A small sound classifier, trained from scratch.
Training: normuon at rate 0.012, 11100 steps, batches of 256, held-out accuracy 97%.
Rows from block 3 of a small sound classifier, named by matrix and row number. Rows with one number belong to one channel. Each number is 50 + 12 x the weight over its row's rms, rounded and kept within 0 to 99. All counts start at 0.
After each channel's rows are labels from the 100 clips, of 14848, where the channel reaches its highest value: "strongest on" is what is common among them. Only what is clearly more common there than usual is listed. The data: short read English sentences (LibriTTS-R).
# convs0: first 3x3 conv (model.blocks.3.convs.0.weight, 240x240x3x3, each kernel summed), inputs 160-239
# convs1: second 3x3 conv (model.blocks.3.convs.1.weight, 240x240x3x3, transposed, each kernel summed), outputs 160-239

convs0.233:46 50 39 46 28 60 56 60 56 52 66 53 59 52 51 78 43 52 44 57 60 48 54 53 59 55 24 44 41 78 61 26 37 79 32 62 59 52 46 37 48 74 53 50 73 66 50 28 58 56 40 66 34 39 56 42 28 51 60 55 45 29 23 50 53 48 39 47 59 67 51 41 50 80 21 58 40 59 60 47
convs1.233:67 41 56 53 41 65 46 73 62 73 51 58 56 44 59 54 63 70 37 44 47 50 56 40 75 69 50 44 55 79 63 47 69 53 66 49 18 37 48 40 44 49 62 45 30 53 59 48 55 43 47 50 51 59 46 51 60 12 56 63 82 36 42 47 45 51 65 41 53 48 62 58 52 39 31 39 48 42 63 62
strongest on: voice: female

convs0.119:57 51 49 51 44 26 60 59 37 48 28 33 41 38 45 42 37 36 49 69 56 31 32 65 55 36 46 74 42 51 45 44 61 45 45 76 47 46 48 37 35 49 45 65 49 60 49 59 41 53 48 39 44 68 60 85 54 35 23 67 36 46 55 45 49 59 63 35 49 39 46 48 40 77 53 46 35 48 58 46
convs1.119:63 42 62 36 38 51 46 47 54 48 56 36 56 32 52 58 23 36 28 50 45 66 34 44 48 38 67 30 44 79 64 66 44 53 54 42 28 61 43 48 51 56 36 47 52 44 64 47 41 37 50 62 59 44 65 64 28 70 63 66 61 60 51 65 59 35 46 23 49 53 52 52 57 42 55 86 24 30 53 57
strongest on: voice: female

convs0.150:47 56 31 42 61 34 44 39 50 37 62 47 62 52 55 44 51 31 60 50 33 37 61 61 50 51 39 61 62 54 30 12 52 50 57 44 46 69 58 62 71 45 45 62 64 31 46 48 33 52 47 50 52 61 39 37 42 45 50 49 39 40 43 41 42 46 43 47 34 38 48 49 53 66 62 65 47 67 43 52
convs1.150:48 59 53 50 56 45 41 39 60 36 51 60 33 46 36 42 58 35 42 68 36 56 63 35 62 42 57 42 34 73 56 54 33 35 35 34 53 41 53 26 70 40 47 69 51 61 44 43 49 44 72 64 50 44 70 19 57 55 57 40 70 56 48 50 63 38 27 59 46 37 54 39 45 36 39 60 56 58 40 51
strongest on: voice: male

convs0.172:55 46 58 60 27 39 53 59 44 62 27 44 52 43 48 47 40 49 53 45 76 54 40 42 53 56 54 54 53 55 36 67 29 61 49 56 46 39 48 49 52 40 71 51 72 56 38 25 89 58 42 54 50 62 46 33 51 36 37 59 52 55 38 41 74 56 50 49 46 64 64 31 65 22 54 52 63 62 51 54
convs1.172:55 64 34 56 44 49 68 57 48 34 40 71 55 36 58 66 51 41 44 66 60 66 58 61 43 35 24 59 46 51 50 44 45 43 54 41 49 53 57 46 56 56 70 61 60 33 59 77 27 31 38 55 61 32 66 41 65 35 42 40 48 61 41 35 53 62 40 71 50 70 67 56 47 45 74 72 45 57 39 52
strongest on: voice: female

convs0.217:64 55 61 61 53 66 28 39 38 28 28 45 39 48 45 37 35 27 48 47 35 60 39 61 42 10 56 42 35 57 73 53 48 74 61 45 44 65 51 55 26 54 48 50 68 31 53 25 30 52 69 43 36 64 46 33 50 41 53 57 44 53 63 48 35 43 51 66 52 53 47 52 56 47 60 52 54 28 37 58
convs1.217:45 63 40 54 58 30 44 53 46 61 54 27 49 48 63 67 29 44 39 34 66 63 65 47 59 65 27 60 25 60 63 57 68 24 44 39 44 49 69 69 62 48 55 50 51 63 57 48 54 47 17 63 72 41 49 50 65 47 63 68 60 64 58 39 56 59 35 56 46 57 60 47 70 52 28 78 17 37 63 58
strongest on: voice: female

convs0.205:19 60 30 49 53 12 66 47 52 41 44 66 58 47 64 60 34 31 57 59 21 61 42 59 56 70 45 48 64 42 49 46 63 56 60 40 47 53 59 52 42 37 62 57 59 51 21 45 47 42 45 47 74 45 59 51 72 67 53 59 51 76 42 51 60 62 42 60 61 46 51 73 63 39 53 43 42 53 46 52
convs1.205:48 49 64 56 33 48 32 66 25 40 54 54 43 60 55 38 42 46 22 47 69 80 62 50 48 64 66 40 26 53 45 58 36 54 42 43 55 23 35 33 42 44 32 71 47 46 73 57 51 38 45 60 39 65 37 62 42 75 48 61 75 28 38 41 47 21 61 46 69 63 41 51 24 36 46 57 25 63 50 47
strongest on: voice: female

convs0.9:59 66 62 63 36 37 58 41 67 43 36 65 64 51 45 53 38 43 65 54 66 52 50 69 54 56 51 34 44 62 61 61 46 55 55 86 68 60 51 25 38 29 47 40 27 55 57 40 43 50 40 44 30 40 38 37 45 75 66 40 33 28 73 40 51 53 53 46 64 41 68 44 41 47 47 59 59 56 83 41
convs1.9:44 31 45 60 40 53 34 54 35 53 46 21 57 57 56 41 31 55 53 47 33 56 57 42 70 48 30 37 45 64 57 54 63 62 63 41 53 51 74 55 53 36 56 49 53 45 73 61 53 61 40 48 58 60 48 63 54 36 43 52 46 27 29 55 55 36 34 33 46 62 51 53 77 36 61 81 39 29 41 53
strongest on: voice: female

convs0.78:53 48 48 44 41 56 61 69 37 34 44 51 48 41 60 45 41 41 66 33 58 37 35 45 44 49 28 48 38 58 54 45 58 51 44 67 39 54 48 47 35 23 74 39 51 52 48 41 56 46 26 49 69 46 56 51 28 73 55 55 42 29 65 42 58 56 48 55 49 59 41 52 50 50 46 65 39 42 54 53
convs1.78:56 43 46 48 57 53 51 47 35 50 47 36 70 74 37 62 31 53 33 65 52 61 43 50 39 54 63 71 53 45 38 63 42 48 49 34 57 58 62 38 46 52 53 51 39 53 65 53 33 52 42 87 67 61 55 72 46 49 41 28 59 57 29 54 56 50 43 35 25 50 41 40 61 38 67 49 45 50 43 39
strongest on: voice: female

convs0.48:55 29 40 62 50 50 60 40 51 64 17 63 59 61 40 52 66 72 69 74 44 31 51 73 62 53 47 63 48 47 41 65 52 40 58 62 40 54 50 43 68 62 39 48 44 62 48 59 44 51 55 55 44 72 42 74 19 47 35 49 40 63 63 49 35 44 49 20 51 35 31 51 48 60 52 39 36 44 71 41
convs1.48:52 67 57 40 54 70 38 49 48 45 74 40 34 56 44 41 46 70 60 43 29 60 31 54 48 43 36 56 49 42 49 55 46 35 25 28 35 57 49 55 63 51 63 61 44 32 52 42 53 60 65 34 46 46 45 43 56 44 53 49 52 36 70 50 56 35 55 73 60 57 72 55 46 29 42 45 50 53 41 65
strongest on: voice: female

convs0.130:39 42 40 54 45 49 30 32 60 52 23 22 66 34 61 66 32 55 56 52 48 63 49 65 62 61 50 47 39 42 57 32 60 58 60 50 18 52 63 37 63 33 52 61 63 53 45 38 36 27 49 59 32 37 54 37 13 53 66 53 42 56 42 59 45 46 26 64 38 31 41 44 50 53 57 53 44 47 33 56
convs1.130:59 56 54 67 27 59 72 41 60 42 40 50 44 38 17 42 40 36 28 65 45 86 48 64 39 60 36 31 36 75 51 55 43 52 48 54 53 57 54 57 45 53 44 71 65 60 46 48 54 59 47 58 43 46 51 31 69 59 46 39 37 61 56 40 34 74 49 60 69 68 46 50 41 51 41 42 62 64 72 61
strongest on: voice: female

convs0.118:53 59 31 47 33 27 43 57 45 43 52 53 50 62 45 68 46 76 63 56 50 60 37 55 18 59 43 53 57 36 47 55 58 57 63 46 70 41 52 61 38 67 33 55 48 57 60 48 45 55 51 51 48 51 53 49 73 41 61 54 53 36 53 45 38 60 66 38 52 50 51 37 50 61 53 48 56 53 42 51
convs1.118:46 42 50 41 66 36 63 56 50 56 41 32 59 55 39 46 67 25 58 50 39 62 40 65 59 34 70 37 51 47 37 61 33 56 38 83 42 39 66 57 45 54 41 40 44 61 38 58 46 64 34 42 59 48 63 41 60 55 34 45 56 64 58 45 56 55 53 32 57 51 44 57 35 54 56 51 10 62 44 46
strongest on: voice: female

convs0.209:40 61 30 31 56 32 61 71 40 37 60 23 44 41 46 32 53 44 58 49 63 47 43 44 54 49 50 57 34 37 43 35 53 48 48 49 62 52 39 49 41 56 46 56 41 44 40 40 67 49 52 49 35 32 56 57 48 45 40 47 60 35 46 66 55 52 32 44 34 42 35 39 49 57 51 52 52 32 41 56
convs1.209:67 63 54 48 44 80 49 60 44 53 45 53 54 51 66 59 37 50 40 55 49 52 43 51 42 41 23 63 50 61 59 46 44 69 40 65 43 46 42 42 54 45 46 76 55 56 63 50 47 45 54 67 43 45 37 58 55 50 71 48 74 43 54 47 38 23 35 43 43 57 60 23 37 37 48 63 57 32 63 50
strongest on: voice: female

convs0.110:67 41 61 27 48 33 61 57 62 49 54 54 51 53 56 50 76 45 35 56 40 48 43 83 43 66 38 61 45 33 43 60 50 33 44 62 41 54 39 34 28 67 63 39 55 60 61 62 35 45 56 45 58 56 46 41 64 66 42 58 58 36 54 53 45 53 58 56 43 41 53 49 51 42 50 50 37 40 47 40
convs1.110:48 32 75 67 49 52 31 40 66 64 42 47 38 58 48 26 51 44 60 28 47 45 62 57 42 54 55 34 69 41 62 50 47 43 45 56 65 54 50 51 57 56 29 62 33 49 68 48 59 32 60 47 49 32 31 68 22 55 40 53 40 52 43 63 51 47 55 59 47 41 47 28 54 49 56 67 71 30 35 67
strongest on: voice: female

convs0.34:66 52 61 38 46 60 47 56 42 72 44 31 42 45 40 50 59 58 36 43 57 39 60 42 62 32 33 47 51 35 36 54 44 46 54 63 40 49 46 52 53 62 41 27 58 62 67 40 38 55 59 54 36 56 50 55 60 46 38 42 53 37 48 63 21 47 40 74 46 45 65 40 37 55 44 46 62 49 44 35
convs1.34:45 49 52 73 51 28 42 70 56 40 55 55 46 50 51 51 42 59 67 38 76 65 42 43 53 68 55 42 53 49 39 41 62 24 49 29 60 79 42 43 48 44 60 37 40 30 43 57 45 64 48 69 68 52 71 31 32 48 53 54 76 58 24 46 39 76 55 44 59 35 26 51 60 64 48 54 31 41 58 71
strongest on: voice: male

convs0.107:60 47 55 48 36 50 57 36 41 39 73 37 57 61 49 36 30 37 38 44 65 59 52 60 43 48 33 48 49 36 42 48 59 56 58 50 43 49 60 32 42 71 50 54 25 48 27 30 45 52 40 56 43 43 41 53 48 45 42 53 62 15 39 42 51 49 52 66 37 45 27 46 42 66 49 35 56 60 54 58
convs1.107:28 64 34 70 40 51 42 57 55 46 55 54 41 49 43 30 58 46 50 31 35 44 30 32 50 63 61 35 45 41 39 59 49 53 40 29 47 54 69 54 38 32 40 52 43 54 52 49 46 32 71 48 59 55 43 54 23 55 54 51 70 60 37 56 41 63 43 43 51 43 49 42 43 36 28 81 50 56 33 69
strongest on: voice: female

convs0.161:59 54 56 77 35 44 44 36 51 63 43 46 53 37 37 40 53 65 39 46 47 57 46 71 43 51 53 64 48 55 59 39 71 64 42 52 52 54 40 60 51 59 35 19 40 58 67 53 49 53 63 51 63 85 43 41 55 57 64 47 46 52 58 53 63 50 62 30 52 72 54 48 35 41 33 36 37 37 58 52
convs1.161:52 59 24 48 48 53 46 62 55 41 62 47 48 48 42 80 51 45 45 55 53 50 42 47 43 65 43 26 50 71 38 44 35 34 52 48 36 40 57 56 39 51 66 36 45 58 37 49 52 63 39 58 69 28 57 54 34 30 33 68 68 32 49 56 19 50 69 38 53 61 50 65 49 60 48 45 43 44 57 56
strongest on: voice: female

convs0.72:36 61 57 30 44 52 34 63 35 50 55 30 60 43 49 26 54 32 38 57 28 33 48 29 44 62 51 56 31 38 59 32 35 47 61 53 55 45 40 42 35 49 49 43 68 32 45 55 49 61 35 40 35 50 51 74 29 49 78 47 35 45 36 56 47 52 28 47 57 56 22 53 52 70 35 59 29 49 36 45
convs1.72:62 52 46 57 73 63 82 48 65 62 72 33 62 67 56 53 54 47 70 40 61 44 58 68 64 46 60 52 46 81 70 44 39 45 55 37 56 30 46 73 70 38 32 42 52 60 46 43 43 33 45 49 47 59 48 62 74 54 55 46 58 51 38 34 72 58 44 60 41 53 60 57 55 65 31 45 42 56 42 39
strongest on: voice: male

convs0.14:67 42 53 42 46 28 42 63 16 42 64 54 65 59 52 61 53 38 48 47 39 57 33 56 46 53 33 58 58 44 42 44 43 42 41 57 47 43 56 43 40 42 63 50 52 47 47 37 66 48 53 70 36 58 25 53 27 42 42 56 47 47 38 53 39 58 36 25 57 48 53 48 54 33 67 45 56 30 57 49
convs1.14:61 56 43 40 33 79 39 51 56 39 50 60 45 52 46 45 67 35 31 45 35 55 56 43 38 46 42 43 48 41 50 53 41 34 47 58 40 70 38 44 59 70 37 38 41 56 36 56 38 47 52 50 53 65 46 44 21 64 42 21 44 30 73 44 58 47 51 55 60 46 53 45 45 42 54 40 62 67 75 54
strongest on: voice: female

convs0.135:54 44 59 49 52 60 35 38 68 42 76 20 51 55 48 26 50 51 50 55 15 51 36 40 61 36 40 51 40 41 51 55 31 42 44 27 07 54 54 39 54 53 58 51 52 61 61 42 44 46 51 34 30 20 60 45 55 34 44 53 57 39 55 59 35 47 51 35 31 42 57 47 62 57 48 67 32 24 46 46
convs1.135:41 39 57 36 40 44 49 59 53 51 44 66 55 59 53 51 39 56 53 27 54 56 50 54 28 42 55 53 64 28 64 53 58 50 57 46 52 43 50 43 43 49 39 33 41 46 63 60 30 46 48 62 34 47 56 42 38 27 38 44 53 33 48 22 45 45 48 39 30 41 54 40 26 50 45 62 62 32 27 51
strongest on: voice: female

convs0.63:66 53 52 68 52 63 42 61 68 37 46 32 66 64 58 56 40 58 36 45 42 43 41 48 66 46 59 51 44 54 62 54 61 47 45 15 53 56 64 39 41 29 45 45 45 53 50 30 63 41 26 30 34 18 79 52 32 55 78 57 56 33 54 46 36 54 30 61 47 45 57 61 58 55 52 59 62 47 59 44
convs1.63:38 39 52 57 62 63 64 29 65 48 56 44 40 57 46 38 31 61 26 73 72 64 82 51 28 56 38 46 40 66 41 48 57 51 52 50 64 65 43 33 42 28 71 39 49 59 56 34 48 49 53 50 66 59 18 39 30 65 69 47 52 39 51 31 40 54 43 50 32 24 42 52 57 52 42 60 53 41 53 74
strongest on: voice: female

convs0.30:71 58 74 50 39 63 49 43 46 78 55 51 48 34 56 77 55 38 55 56 74 29 58 42 31 36 30 53 65 59 35 44 42 49 50 39 44 49 44 45 58 45 69 65 49 39 59 21 56 52 40 48 65 51 44 37 66 46 35 60 50 57 29 48 47 40 50 44 51 59 52 41 55 47 51 33 60 60 42 57
convs1.30:56 63 44 28 47 39 37 46 52 78 39 55 62 51 65 46 50 67 35 33 35 40 49 55 47 44 61 48 65 57 59 34 56 57 46 46 53 72 69 31 36 52 44 23 31 46 36 60 26 54 40 53 57 61 55 72 33 31 58 49 33 50 48 54 55 43 48 55 38 52 50 40 38 40 59 48 33 45 49 43
strongest on: voice: female