config = dict(
    model='sound classifier',
    dataset='short read English sentences (LibriTTS-R)',
    train_examples=26041,
    noise_aug=0.002,
    time_shift_ms=100,
    n_mels=64,
    hop_length=320,
    input='log_mel',
    spec_augment=False,
    win_length=512,
    targets=['voice'],
    num_classes=2,
    arch='preact_resnet',
    norm='batchnorm',
    hidden_act='relu',
    depths=[1, 1, 4, 1],
    kernel_size=3,
    stem='single',
    avg_pool_shortcut=True,
    widths=[80, 128, 240, 416],
    label_smoothing=0.2,
    loss='cross_entropy',
    init='xavier_uniform',
    residual_init='zero_last',
    optimizer='normuon',
    muon_scale='spectral',
    learning_rate=0.012,
    momentum=0.9,
    nesterov=True,
    orthogonalizer='newton_schulz_5',
    adamw_lr_other_params=0.0022,
    max_grad_norm=0.5,
    ema_decay=0.995,
    max_steps=11100,
    batch_size=256,
    epochs=109.1,
    lr_schedule='linear',
    final_lr_fraction=0.1,
    warmup_steps=550,
    weight_decay=0.04,
    adamw_weight_decay_other_params=0,
)
Rows from block 4 of a small sound classifier, named by matrix and row number. Rows with one number belong to one channel. Each number is 128 + 24 x the weight over its row's rms, rounded and kept within 0 to 255. All counts start at 0. Numbers have three digits each.
After each channel's rows are labels from the 100 clips, of 14848, where the channel reaches its highest value: "top examples" is what is common among them; "peak in band" is the frequency band that holds the peak. Only what is clearly more common there than usual is listed. The data: short read English sentences (LibriTTS-R).
# convs0: first 3x3 conv (model.blocks.4.convs.0.weight, 240x240x3x3, each kernel summed), inputs 0-119
# convs1: second 3x3 conv (model.blocks.4.convs.1.weight, 240x240x3x3, transposed, each kernel summed), outputs 0-119

convs0.65:144154154115107128127174121105160120125105140113163107170163098151150139135151099121149137084145121137123143098118144146119121116156144143139152116126110102198111124111158109130098107124111140119131088110130104095103111101172101128103101115105163115132115147144149027158130158137144127109159096149137153153162122142194144156121151109150091166155128119169100156
convs1.65:108099100173172153158116133107087140101166138153107133113084168119114096101161113127161120124115141153156117138101116115142158135109100115112098120106118115157140124063141111146163143126103108164172126118131070109151127130127119112169160135131132104090114109115143149066146127113150128121103124097119147160100142161091134155140043173127131119106117081161123112
top examples: voice: male
peak in band: 1000 to 2000 Hz

convs0.200:111137146103109146159114161122151152098142157160141158135161112122118133149130150142157135135085147123139119173153123129111147153124097144174161161124123098153098125139127167102090138157160162124125105107145120102144122127156094142081168149085143125128128167111101148123092124142114129145141168128115162150132131117164198132139091090132158108156114146129155136
convs1.200:123129106152138125089118118132131149112091134127093100129131135168141116149139097127104090100134124129127145075126124130133119168163172068155150133143136106146140148121139171096146108155153162119133080096122134154108105107150066131127107125130114132088137135130101111126113123138114160128142118159149156107098130087110127131137165139151104124157161128106112177
top examples: voice: female
peak in band: 1000 to 2000 Hz

convs0.222:132128176098113088091175073113170132165140132127130178070122105127117140139077107085121114150135076150121166119123108153157136161091146121138115103119116139091145142128133140131154119131125125147151148125129114141106102118125105099128108156138135113154173129116155148113120113092087168101152122138115119124132113136087147113148133106149104138119163132126165133
convs1.222:113121140057115197101171166100117120095142151157125114136146125123168121117092167123093115115149136131151118174101139130092133120164115165116126109168160137133083098113102095110137106126128160122131133146093129161153135143133109140093119153095126123134090098153137163162109105158108101144158130167124119110110158119130155132125087109139143132115130160154081149
top examples: voice: female
peak in band: 2000 to 4000 Hz

convs0.156:130113149143135138120100076133136115106105111127183129167142114141111102141140139137129134159125134128135122126134155146120126158155137125160146142151179141129139148134142123108101144082171111125121119144139158117131133136136126124136148129156142054089131117146109130130136170123157123065136108115125126131107135073153129136110132141140157092112111111123121123
convs1.156:134145147142141118105107134111087128098124149107070092141118139131152170122082173133149178098140118115123133123128137148120099142109137133137085119097089090122116115146138137088122125119117124129090109120098123126112093154106128141092108096118104172136131083112098095133126098145125125112131163062100121139125120107104131108113113120152132143108200107110125143
top examples: voice: female
peak in band: 1000 to 2000 Hz

convs0.15:149092162132160095138136094135132122132171118192155123122125131122136173143118117141123099098107078123144124137114110137138085125147074096123130127110158124100086137106167126137153137145110091120145160145157134122104099115142127127120131128171143107108150156141182145077102124113122125103090145142105112118148141134134150076171139106079111102095137105114073136
convs1.15:075149118115126124121133121099121141096163108141123114152123098139112106141148076130127135132143141146128146124121123126108147102131110130089168100081138210122162123133106139134135100141133155114108110109090150151137133181154133166111130115110137148105138088117133131173129083121089154100116116166122104123115116140107113180123142148160111147125103127103092126
top examples: voice: male
peak in band: 2000 to 4000 Hz

convs0.137:108158090114152134097104122150154112172120156115127118120091144119107133130105107095108125084067127095135160144151132113097129119159129154129132133152103180130134127159194095146120110115138042132147148095134100115150161130092127141117175128137129126105120102158141140120113078144190117116127142104128113115151168138143101146177122121125103106111105124124102113
convs1.137:107117120084125141166125119111094132129138162145111102113136145106111124105132141165092093099139130124148099151108120137153082129125106162144126120146109111139117135086104095092119134103118176142142179099130142090122135156125165137112118173147163106137124078138150085130131108144137096116114135157164109099120163122168126167109077147132159112135137130112116098
top examples: voice: female
peak in band: 2000 to 4000 Hz

convs0.220:121133114118166145091140106108159117163170113102102096115143129109094126108113147110130161150105156163145106139114091127173132127132133112135101170130131170122117133143194134143152105134135136131115101105142080171122123135188155097109103134137138091117114117131139083135131175073135121125137127131077142116118115120129118095138168114151118125126130132106116126
convs1.220:104126074082126092166109158116125090099144155100096158092148152143147128109129067127098084127099096125127168111113153155151149131117135072100107129107097124140154140108084141112135115133147128096143152149134131106110157109097110099136138168133096110153115121131129152142147152111128134092089128139121148194108125153157088136129170152126096110087139146107104124
top examples: voice: male
peak in band: 1000 to 2000 Hz

convs0.22:161113161106122100120117118169100115124129115093153093111169099137123115162096185082162113137058109105109130133127144126155161102130127102144121112176127145123162135104085098140095093126126139123169158081137138144146106115129118125118105097113101160109129115146177098101112133128124118123093140133099134098163159098104128100149127135146148128080136104098100128
convs1.22:106120150100087112115069122079120123115115109128119157116125112109117133125101093143088082083127157133093134154120114121156110149131118118135132138127122113145106174137122132116143114078133108143126179116101140137098108115176156136141143136058121121104155091107157149155114146092103051093116163139099152144098142137125109140111172175128181101133123161116147144
top examples: voice: female
peak in band: 4000 to 8000 Hz

convs0.191:123126127130131139174109106131123105137145123157120157130152101132142106157096172131123158117157159129108137131123188170064128170104147126096162122097125175136157154182201120125177138151147130117139130132127135145114176140133139135149139159118114119125170165129101125118130103128126132169107098120143150137098111156143120141152137137148139125085102147147126104
convs1.191:110117188085095137131096138155163107115113181140116127123121125115110171115085133135124108110058127111130098098105133143144111117111129154116114093117108118185132117097104102122100150146115054131127127118116149168115122135048120120101112119134138100154153110153150144156100128148073154082127145114108152141122119135155124139127136114169075116142156151132115092
top examples: voice: female
peak in band: 1000 to 2000 Hz

convs0.112:137120131103105110081150130107144126108113146135133111122103114144177144088111107160052112120121062119122121138132124148100111125128155147159094141101135108078105109098107096142143107131144129110108125112140112092135108102161173129138121120126115164124131124118149134095105109116125132087144113108147181130132161137124114132099138182088142102123175122139142137
convs1.112:111112129156087130122160112164130138106121145118105121147112117105131103142182142095134150106166096101148071146128104105080112142103133096138122124140153139102137132138088125160115147120143136086099147101122141157151088160157097091133137100129159173123108136105096104154164130151152128112098134166121072127119115108149088122095109096117122189147141123140147144
top examples: voice: female
peak in band: 1000 to 2000 Hz

convs0.201:148145116092100108155094150106139116081113149113163143114094106147189152143143136110116121155109155125100185142128121156098090124173120119130153103119129139128106156125107136090090109144141132115127166120149098134113128131149150116095138150100127116091115142139152104171137125129167139152159116133121165110168129128119127137093138113130153129131085137101124100
convs1.201:127132094137119096121112120166155136114100123118098114155123145126117095135117128118083141114102126126111110131148099139149105133143140143128124119130125100143130088140113105132132138117144150134133103126080124144149126115110097107130124115156085153152138161134148112116155123142126124104110167100110099128094089125110159131109105155161159145153169079165082151
top examples: voice: female
peak in band: 1000 to 2000 Hz

convs0.175:111129168124147133132174175122124115138080104118133136168142148143115136135092127109130148094175127127118144137122102169089161151109122128131157119115128172087095111109076198110151151148132094116122142104111114138114095139142131153088169136158141088128099114121165134117124116131117129119145130137104118090102087155102160108102128086150140088109134148138142172
convs1.175:159078159121152151116131101134134163118138174152089155119084131112124099121134108155121110146100098138123127156108149104140135096132135155107106111120099095090133138138127121117138150112124091141147120171116068184173148107140110119124119080158154130103158090123118120147092133100138118105073202119109098117113125150125081111151105120164093130149126104154121130
top examples: voice: female
peak in band: 2000 to 4000 Hz

convs0.53:128117142118177125140173077140123130151110133094192142122098162166174165118117127116123112114121152138132114113104158129131157112102155105141118085163126130120098148082054039119069103122132130155123127136152157123103124177178121135125107154128109113135111109126116171120139122088140140099146083071141089138146122142146145122125126143123114118107125108126135092
convs1.53:126082139107111132144078143115121129159119139133105101099127095104160095142121155122085147109114100111095143172110096142105106156125105172123141122153141138123135153142128144144157106157145140114123158107126129155138132138148123101117104076096167103094095092131166116095112131144117139127132116110162201108119142090152102116118148145155138114138083114142133122
top examples: voice: female; the word "is"
peak in band: 2000 to 4000 Hz

convs0.151:151158138095111114167116108104095137109082148123120117139126111145142176112112125155131115124193104132137162133140114153121134147102102156114137105141123166080082147114087176142084177097133096145152165118150114095129118139105143133116115139130093130129118108093142133127130116070125132137119120160100131140185142165114143168167098119132117149153129117136136128
convs1.151:123088093131145150136123127162209139117144138107141137123105113142149065164111114098089148163113182131124101055143141176098105093170122149094113137155148080115158116112160125142174109108146086143080167126074138109133126123112158136109104137103135111155088103125110139111122126099139073124192159110111125124120142108141141121119152125134125092121119139132155078
top examples: voice: female
peak in band: 1000 to 2000 Hz

convs0.43:118119118147137107112137121146176145177133139129137122112138118110143153114111146114135125127072111128118142103072148145129127133099108099117157117134107195155146136150126104106135144125145163127085089108161109128113127167156119143142126155161126127106125140139140113134086145114110108100169110077117091172145167093141126144156145096146117104099101122085111137
convs1.43:112137114146118113137134070113116114096118147133127087147119134115176113146179140086131128130120156141106131136160128101133137108207167133134128144129108138153128131147080152117155111105107150130171105120123148160109138113069118145150116114120098149098143167090096152133070113115139131141140142097098132138085089121116148121107124110139113193147156130149139141
top examples: voice: female
peak in band: 1000 to 2000 Hz

convs0.12:119150117116126134176131103107127108117113143122125161166150127110157113125173092121153127147125154132138106067153125154165154129138157114142086087107119137088134112096142124160126126132126116143143092166140150096128132122159154129126157115150144129117146135154130127128141160139116136169143126153134153135141107156156117122079126142098142183128110155124123149
convs1.12:119168076154155120161140146115079117110122091107130191132167116123148137181104117130159105123143127130149160126107142126111147116139130128086138113098118151136126121102115133135110146068135185119122082115098089127112110155127101103086125079097092075122112141095098147095127129151133183103127120109148089138102096142103167134112144155165148145084067080114113136
top examples: voice: male
peak in band: 1000 to 2000 Hz

convs0.21:192134149106135137094094119121155139149150135136118156120123100159116117089119124174098110149178151140165123159116088164140122149079103162156136153135105148146125139129092157129137142139125159164125146134096189122130185122123159112100107124116118148161162118147111120185131125121155147123135144130129175136141117139159106114123152124144136134137144163112106102
convs1.21:137171127150110113081129146104146127123122121133081125125122108106133127149096149108155138117133120138099111114144130142133118116092116105154106148106103107154092107117089140125167098173138071107084078124082187179105157115098111144136146108127146141111119116129111149114074128170121155117126146101144135126135088119145107138093156162163113127118177138095111133
top examples: voice: female
peak in band: 1000 to 2000 Hz

convs0.199:109128139127109093159118145109139112138144147128145083088132135109161147175137131111110113134146112145100133129159104117170132135132108142107118155115152115104129144096130155126111146162125104154094153146134107115175114145151119135138120138081094163110149147115108115108135115185118140136096140128143161122123133142113108117134149165096189161128136130155128138
convs1.199:146137111164107124118117151108156106138157107144124164140179137093132161182139149118175136164114115135100118102150120122104126108101142112106113106102121084124156081079118105105112125124101106111120063134130167133082144130137112059122111110118103149142091140117077136130124132131144169124107111117130079136123090132132140149104084122149111140147123112145116172
top examples: voice: male
peak in band: 2000 to 4000 Hz

convs0.163:141110126144110113145163134143146142166114131142102116118129098133128164118091091115105097142154126128148104115167132157106164128139128141109101121134110154123136146089106124092141136128118128067130159111147109077136095097092106174110125138147099096143116123142130154127128095143122118149118118103139128114142120160165166136105145112125179122085177158094131128
convs1.163:135114138157156176138120167113100096093098133128120104129123124098103101115128141107141152065119118108087101158108147122081151096165130144158112104113136110095146159072100117114091104155129095149115109120151122142103141129150126133137091132121167170081131118129114116111109164131145153110089137120148131111104130150176102129136148157152121143116102124155112159
top examples: voice: female; the word "was"
peak in band: 2000 to 4000 Hz

convs0.161:169122143100149147096145105112157135138138103163167129096104109108151135185116111119109118151130145145124115144138201138123132140145132121148094126139133132130108147099106081128118096116106113121106128090130135102131160122110112117110116096186106159121126170132104121078123158131065129157146154083175054113150142094156182147125122115137105151165130128142091180
convs1.161:128118159150105128146158118177124138145102089092134119145108125126133116151155136133136166112123123137095080112155094099142125136092128089113145145118138126178104082121127148133149151134148173106126134114104119166129125127163147105164104158139165156142082135107097116110101103108143102147150153163121180110125129116103127098119144114106174145113088126135104133
top examples: voice: female
peak in band: 250 to 500 Hz

convs0.107:089157117166153164153142084093136141165081131148184176167151116139142150162110106138151124138148097151130141118142133102116147117103129124105134125130113079120120111100133101113104121147114098133149120114097118167096115137170139121106164129142128112149139124126161126122149137106172144132141165161135148135137161145120136113140107119133109117110077125125119112
convs1.107:145115050141107126150144149178112141093116124113083128103127130107104112085129101127123106164072129156145131116128144166154151148155172127132140091133129166139147162121120146078116132136141114130083126148105112083156121139109152161141087113122111104116124097118087127129131117144115135083098133128151125158118103162124128109056121131141123090123130133109142100
top examples: voice: female
peak in band: 1000 to 2000 Hz

convs0.89:125123098098135137112151111125149134164089113158100121114079118134098150098106107130132117125130183126149114138211097127131141104081150154137124139163143122116131131083096105130172139168134122157093081135121153112141142137086115160111131129151128100112112097084115120161126144144123144063126125113125093140142097105118129168120133128131114123118171117144158190
convs1.89:128123161138148115097164088127133160151139117114130145148167173131100168125108140154148122122122115182110081119130145130164106137132129085134137109099066137097150106125156131112094119159126180055108093160109085153137094130118145126109145095094117101116080111117119181108139125105148149137137125120144116139121186113134127134115150105132127142141106157105125086
top examples: voice: female
peak in band: 1000 to 2000 Hz

convs0.185:123103143183122130137132116107123141123098148116146137140179153157152122098095130120172111132127123124116116137150107141089156141146204135128168119138116131170107118145138071086116140138133149132159131131143117134136134137118098129189103126083100149146145164164098085089118160121124156101114124164146139112128100171085138155141151137128078117125091097120163147
convs1.185:118128131167132142168087130102133108148125127091131103124080146111105124142109122100166124125100131066101131096149165146150131142125127088132097114108120056154123120088161124111143130129099156120158125117131097057135112104121107119142123154142136118120154143101134118135101109124096088165085138091067120132125158116082132151121098108092155123124145119152119122
top examples: voice: male
peak in band: 2000 to 4000 Hz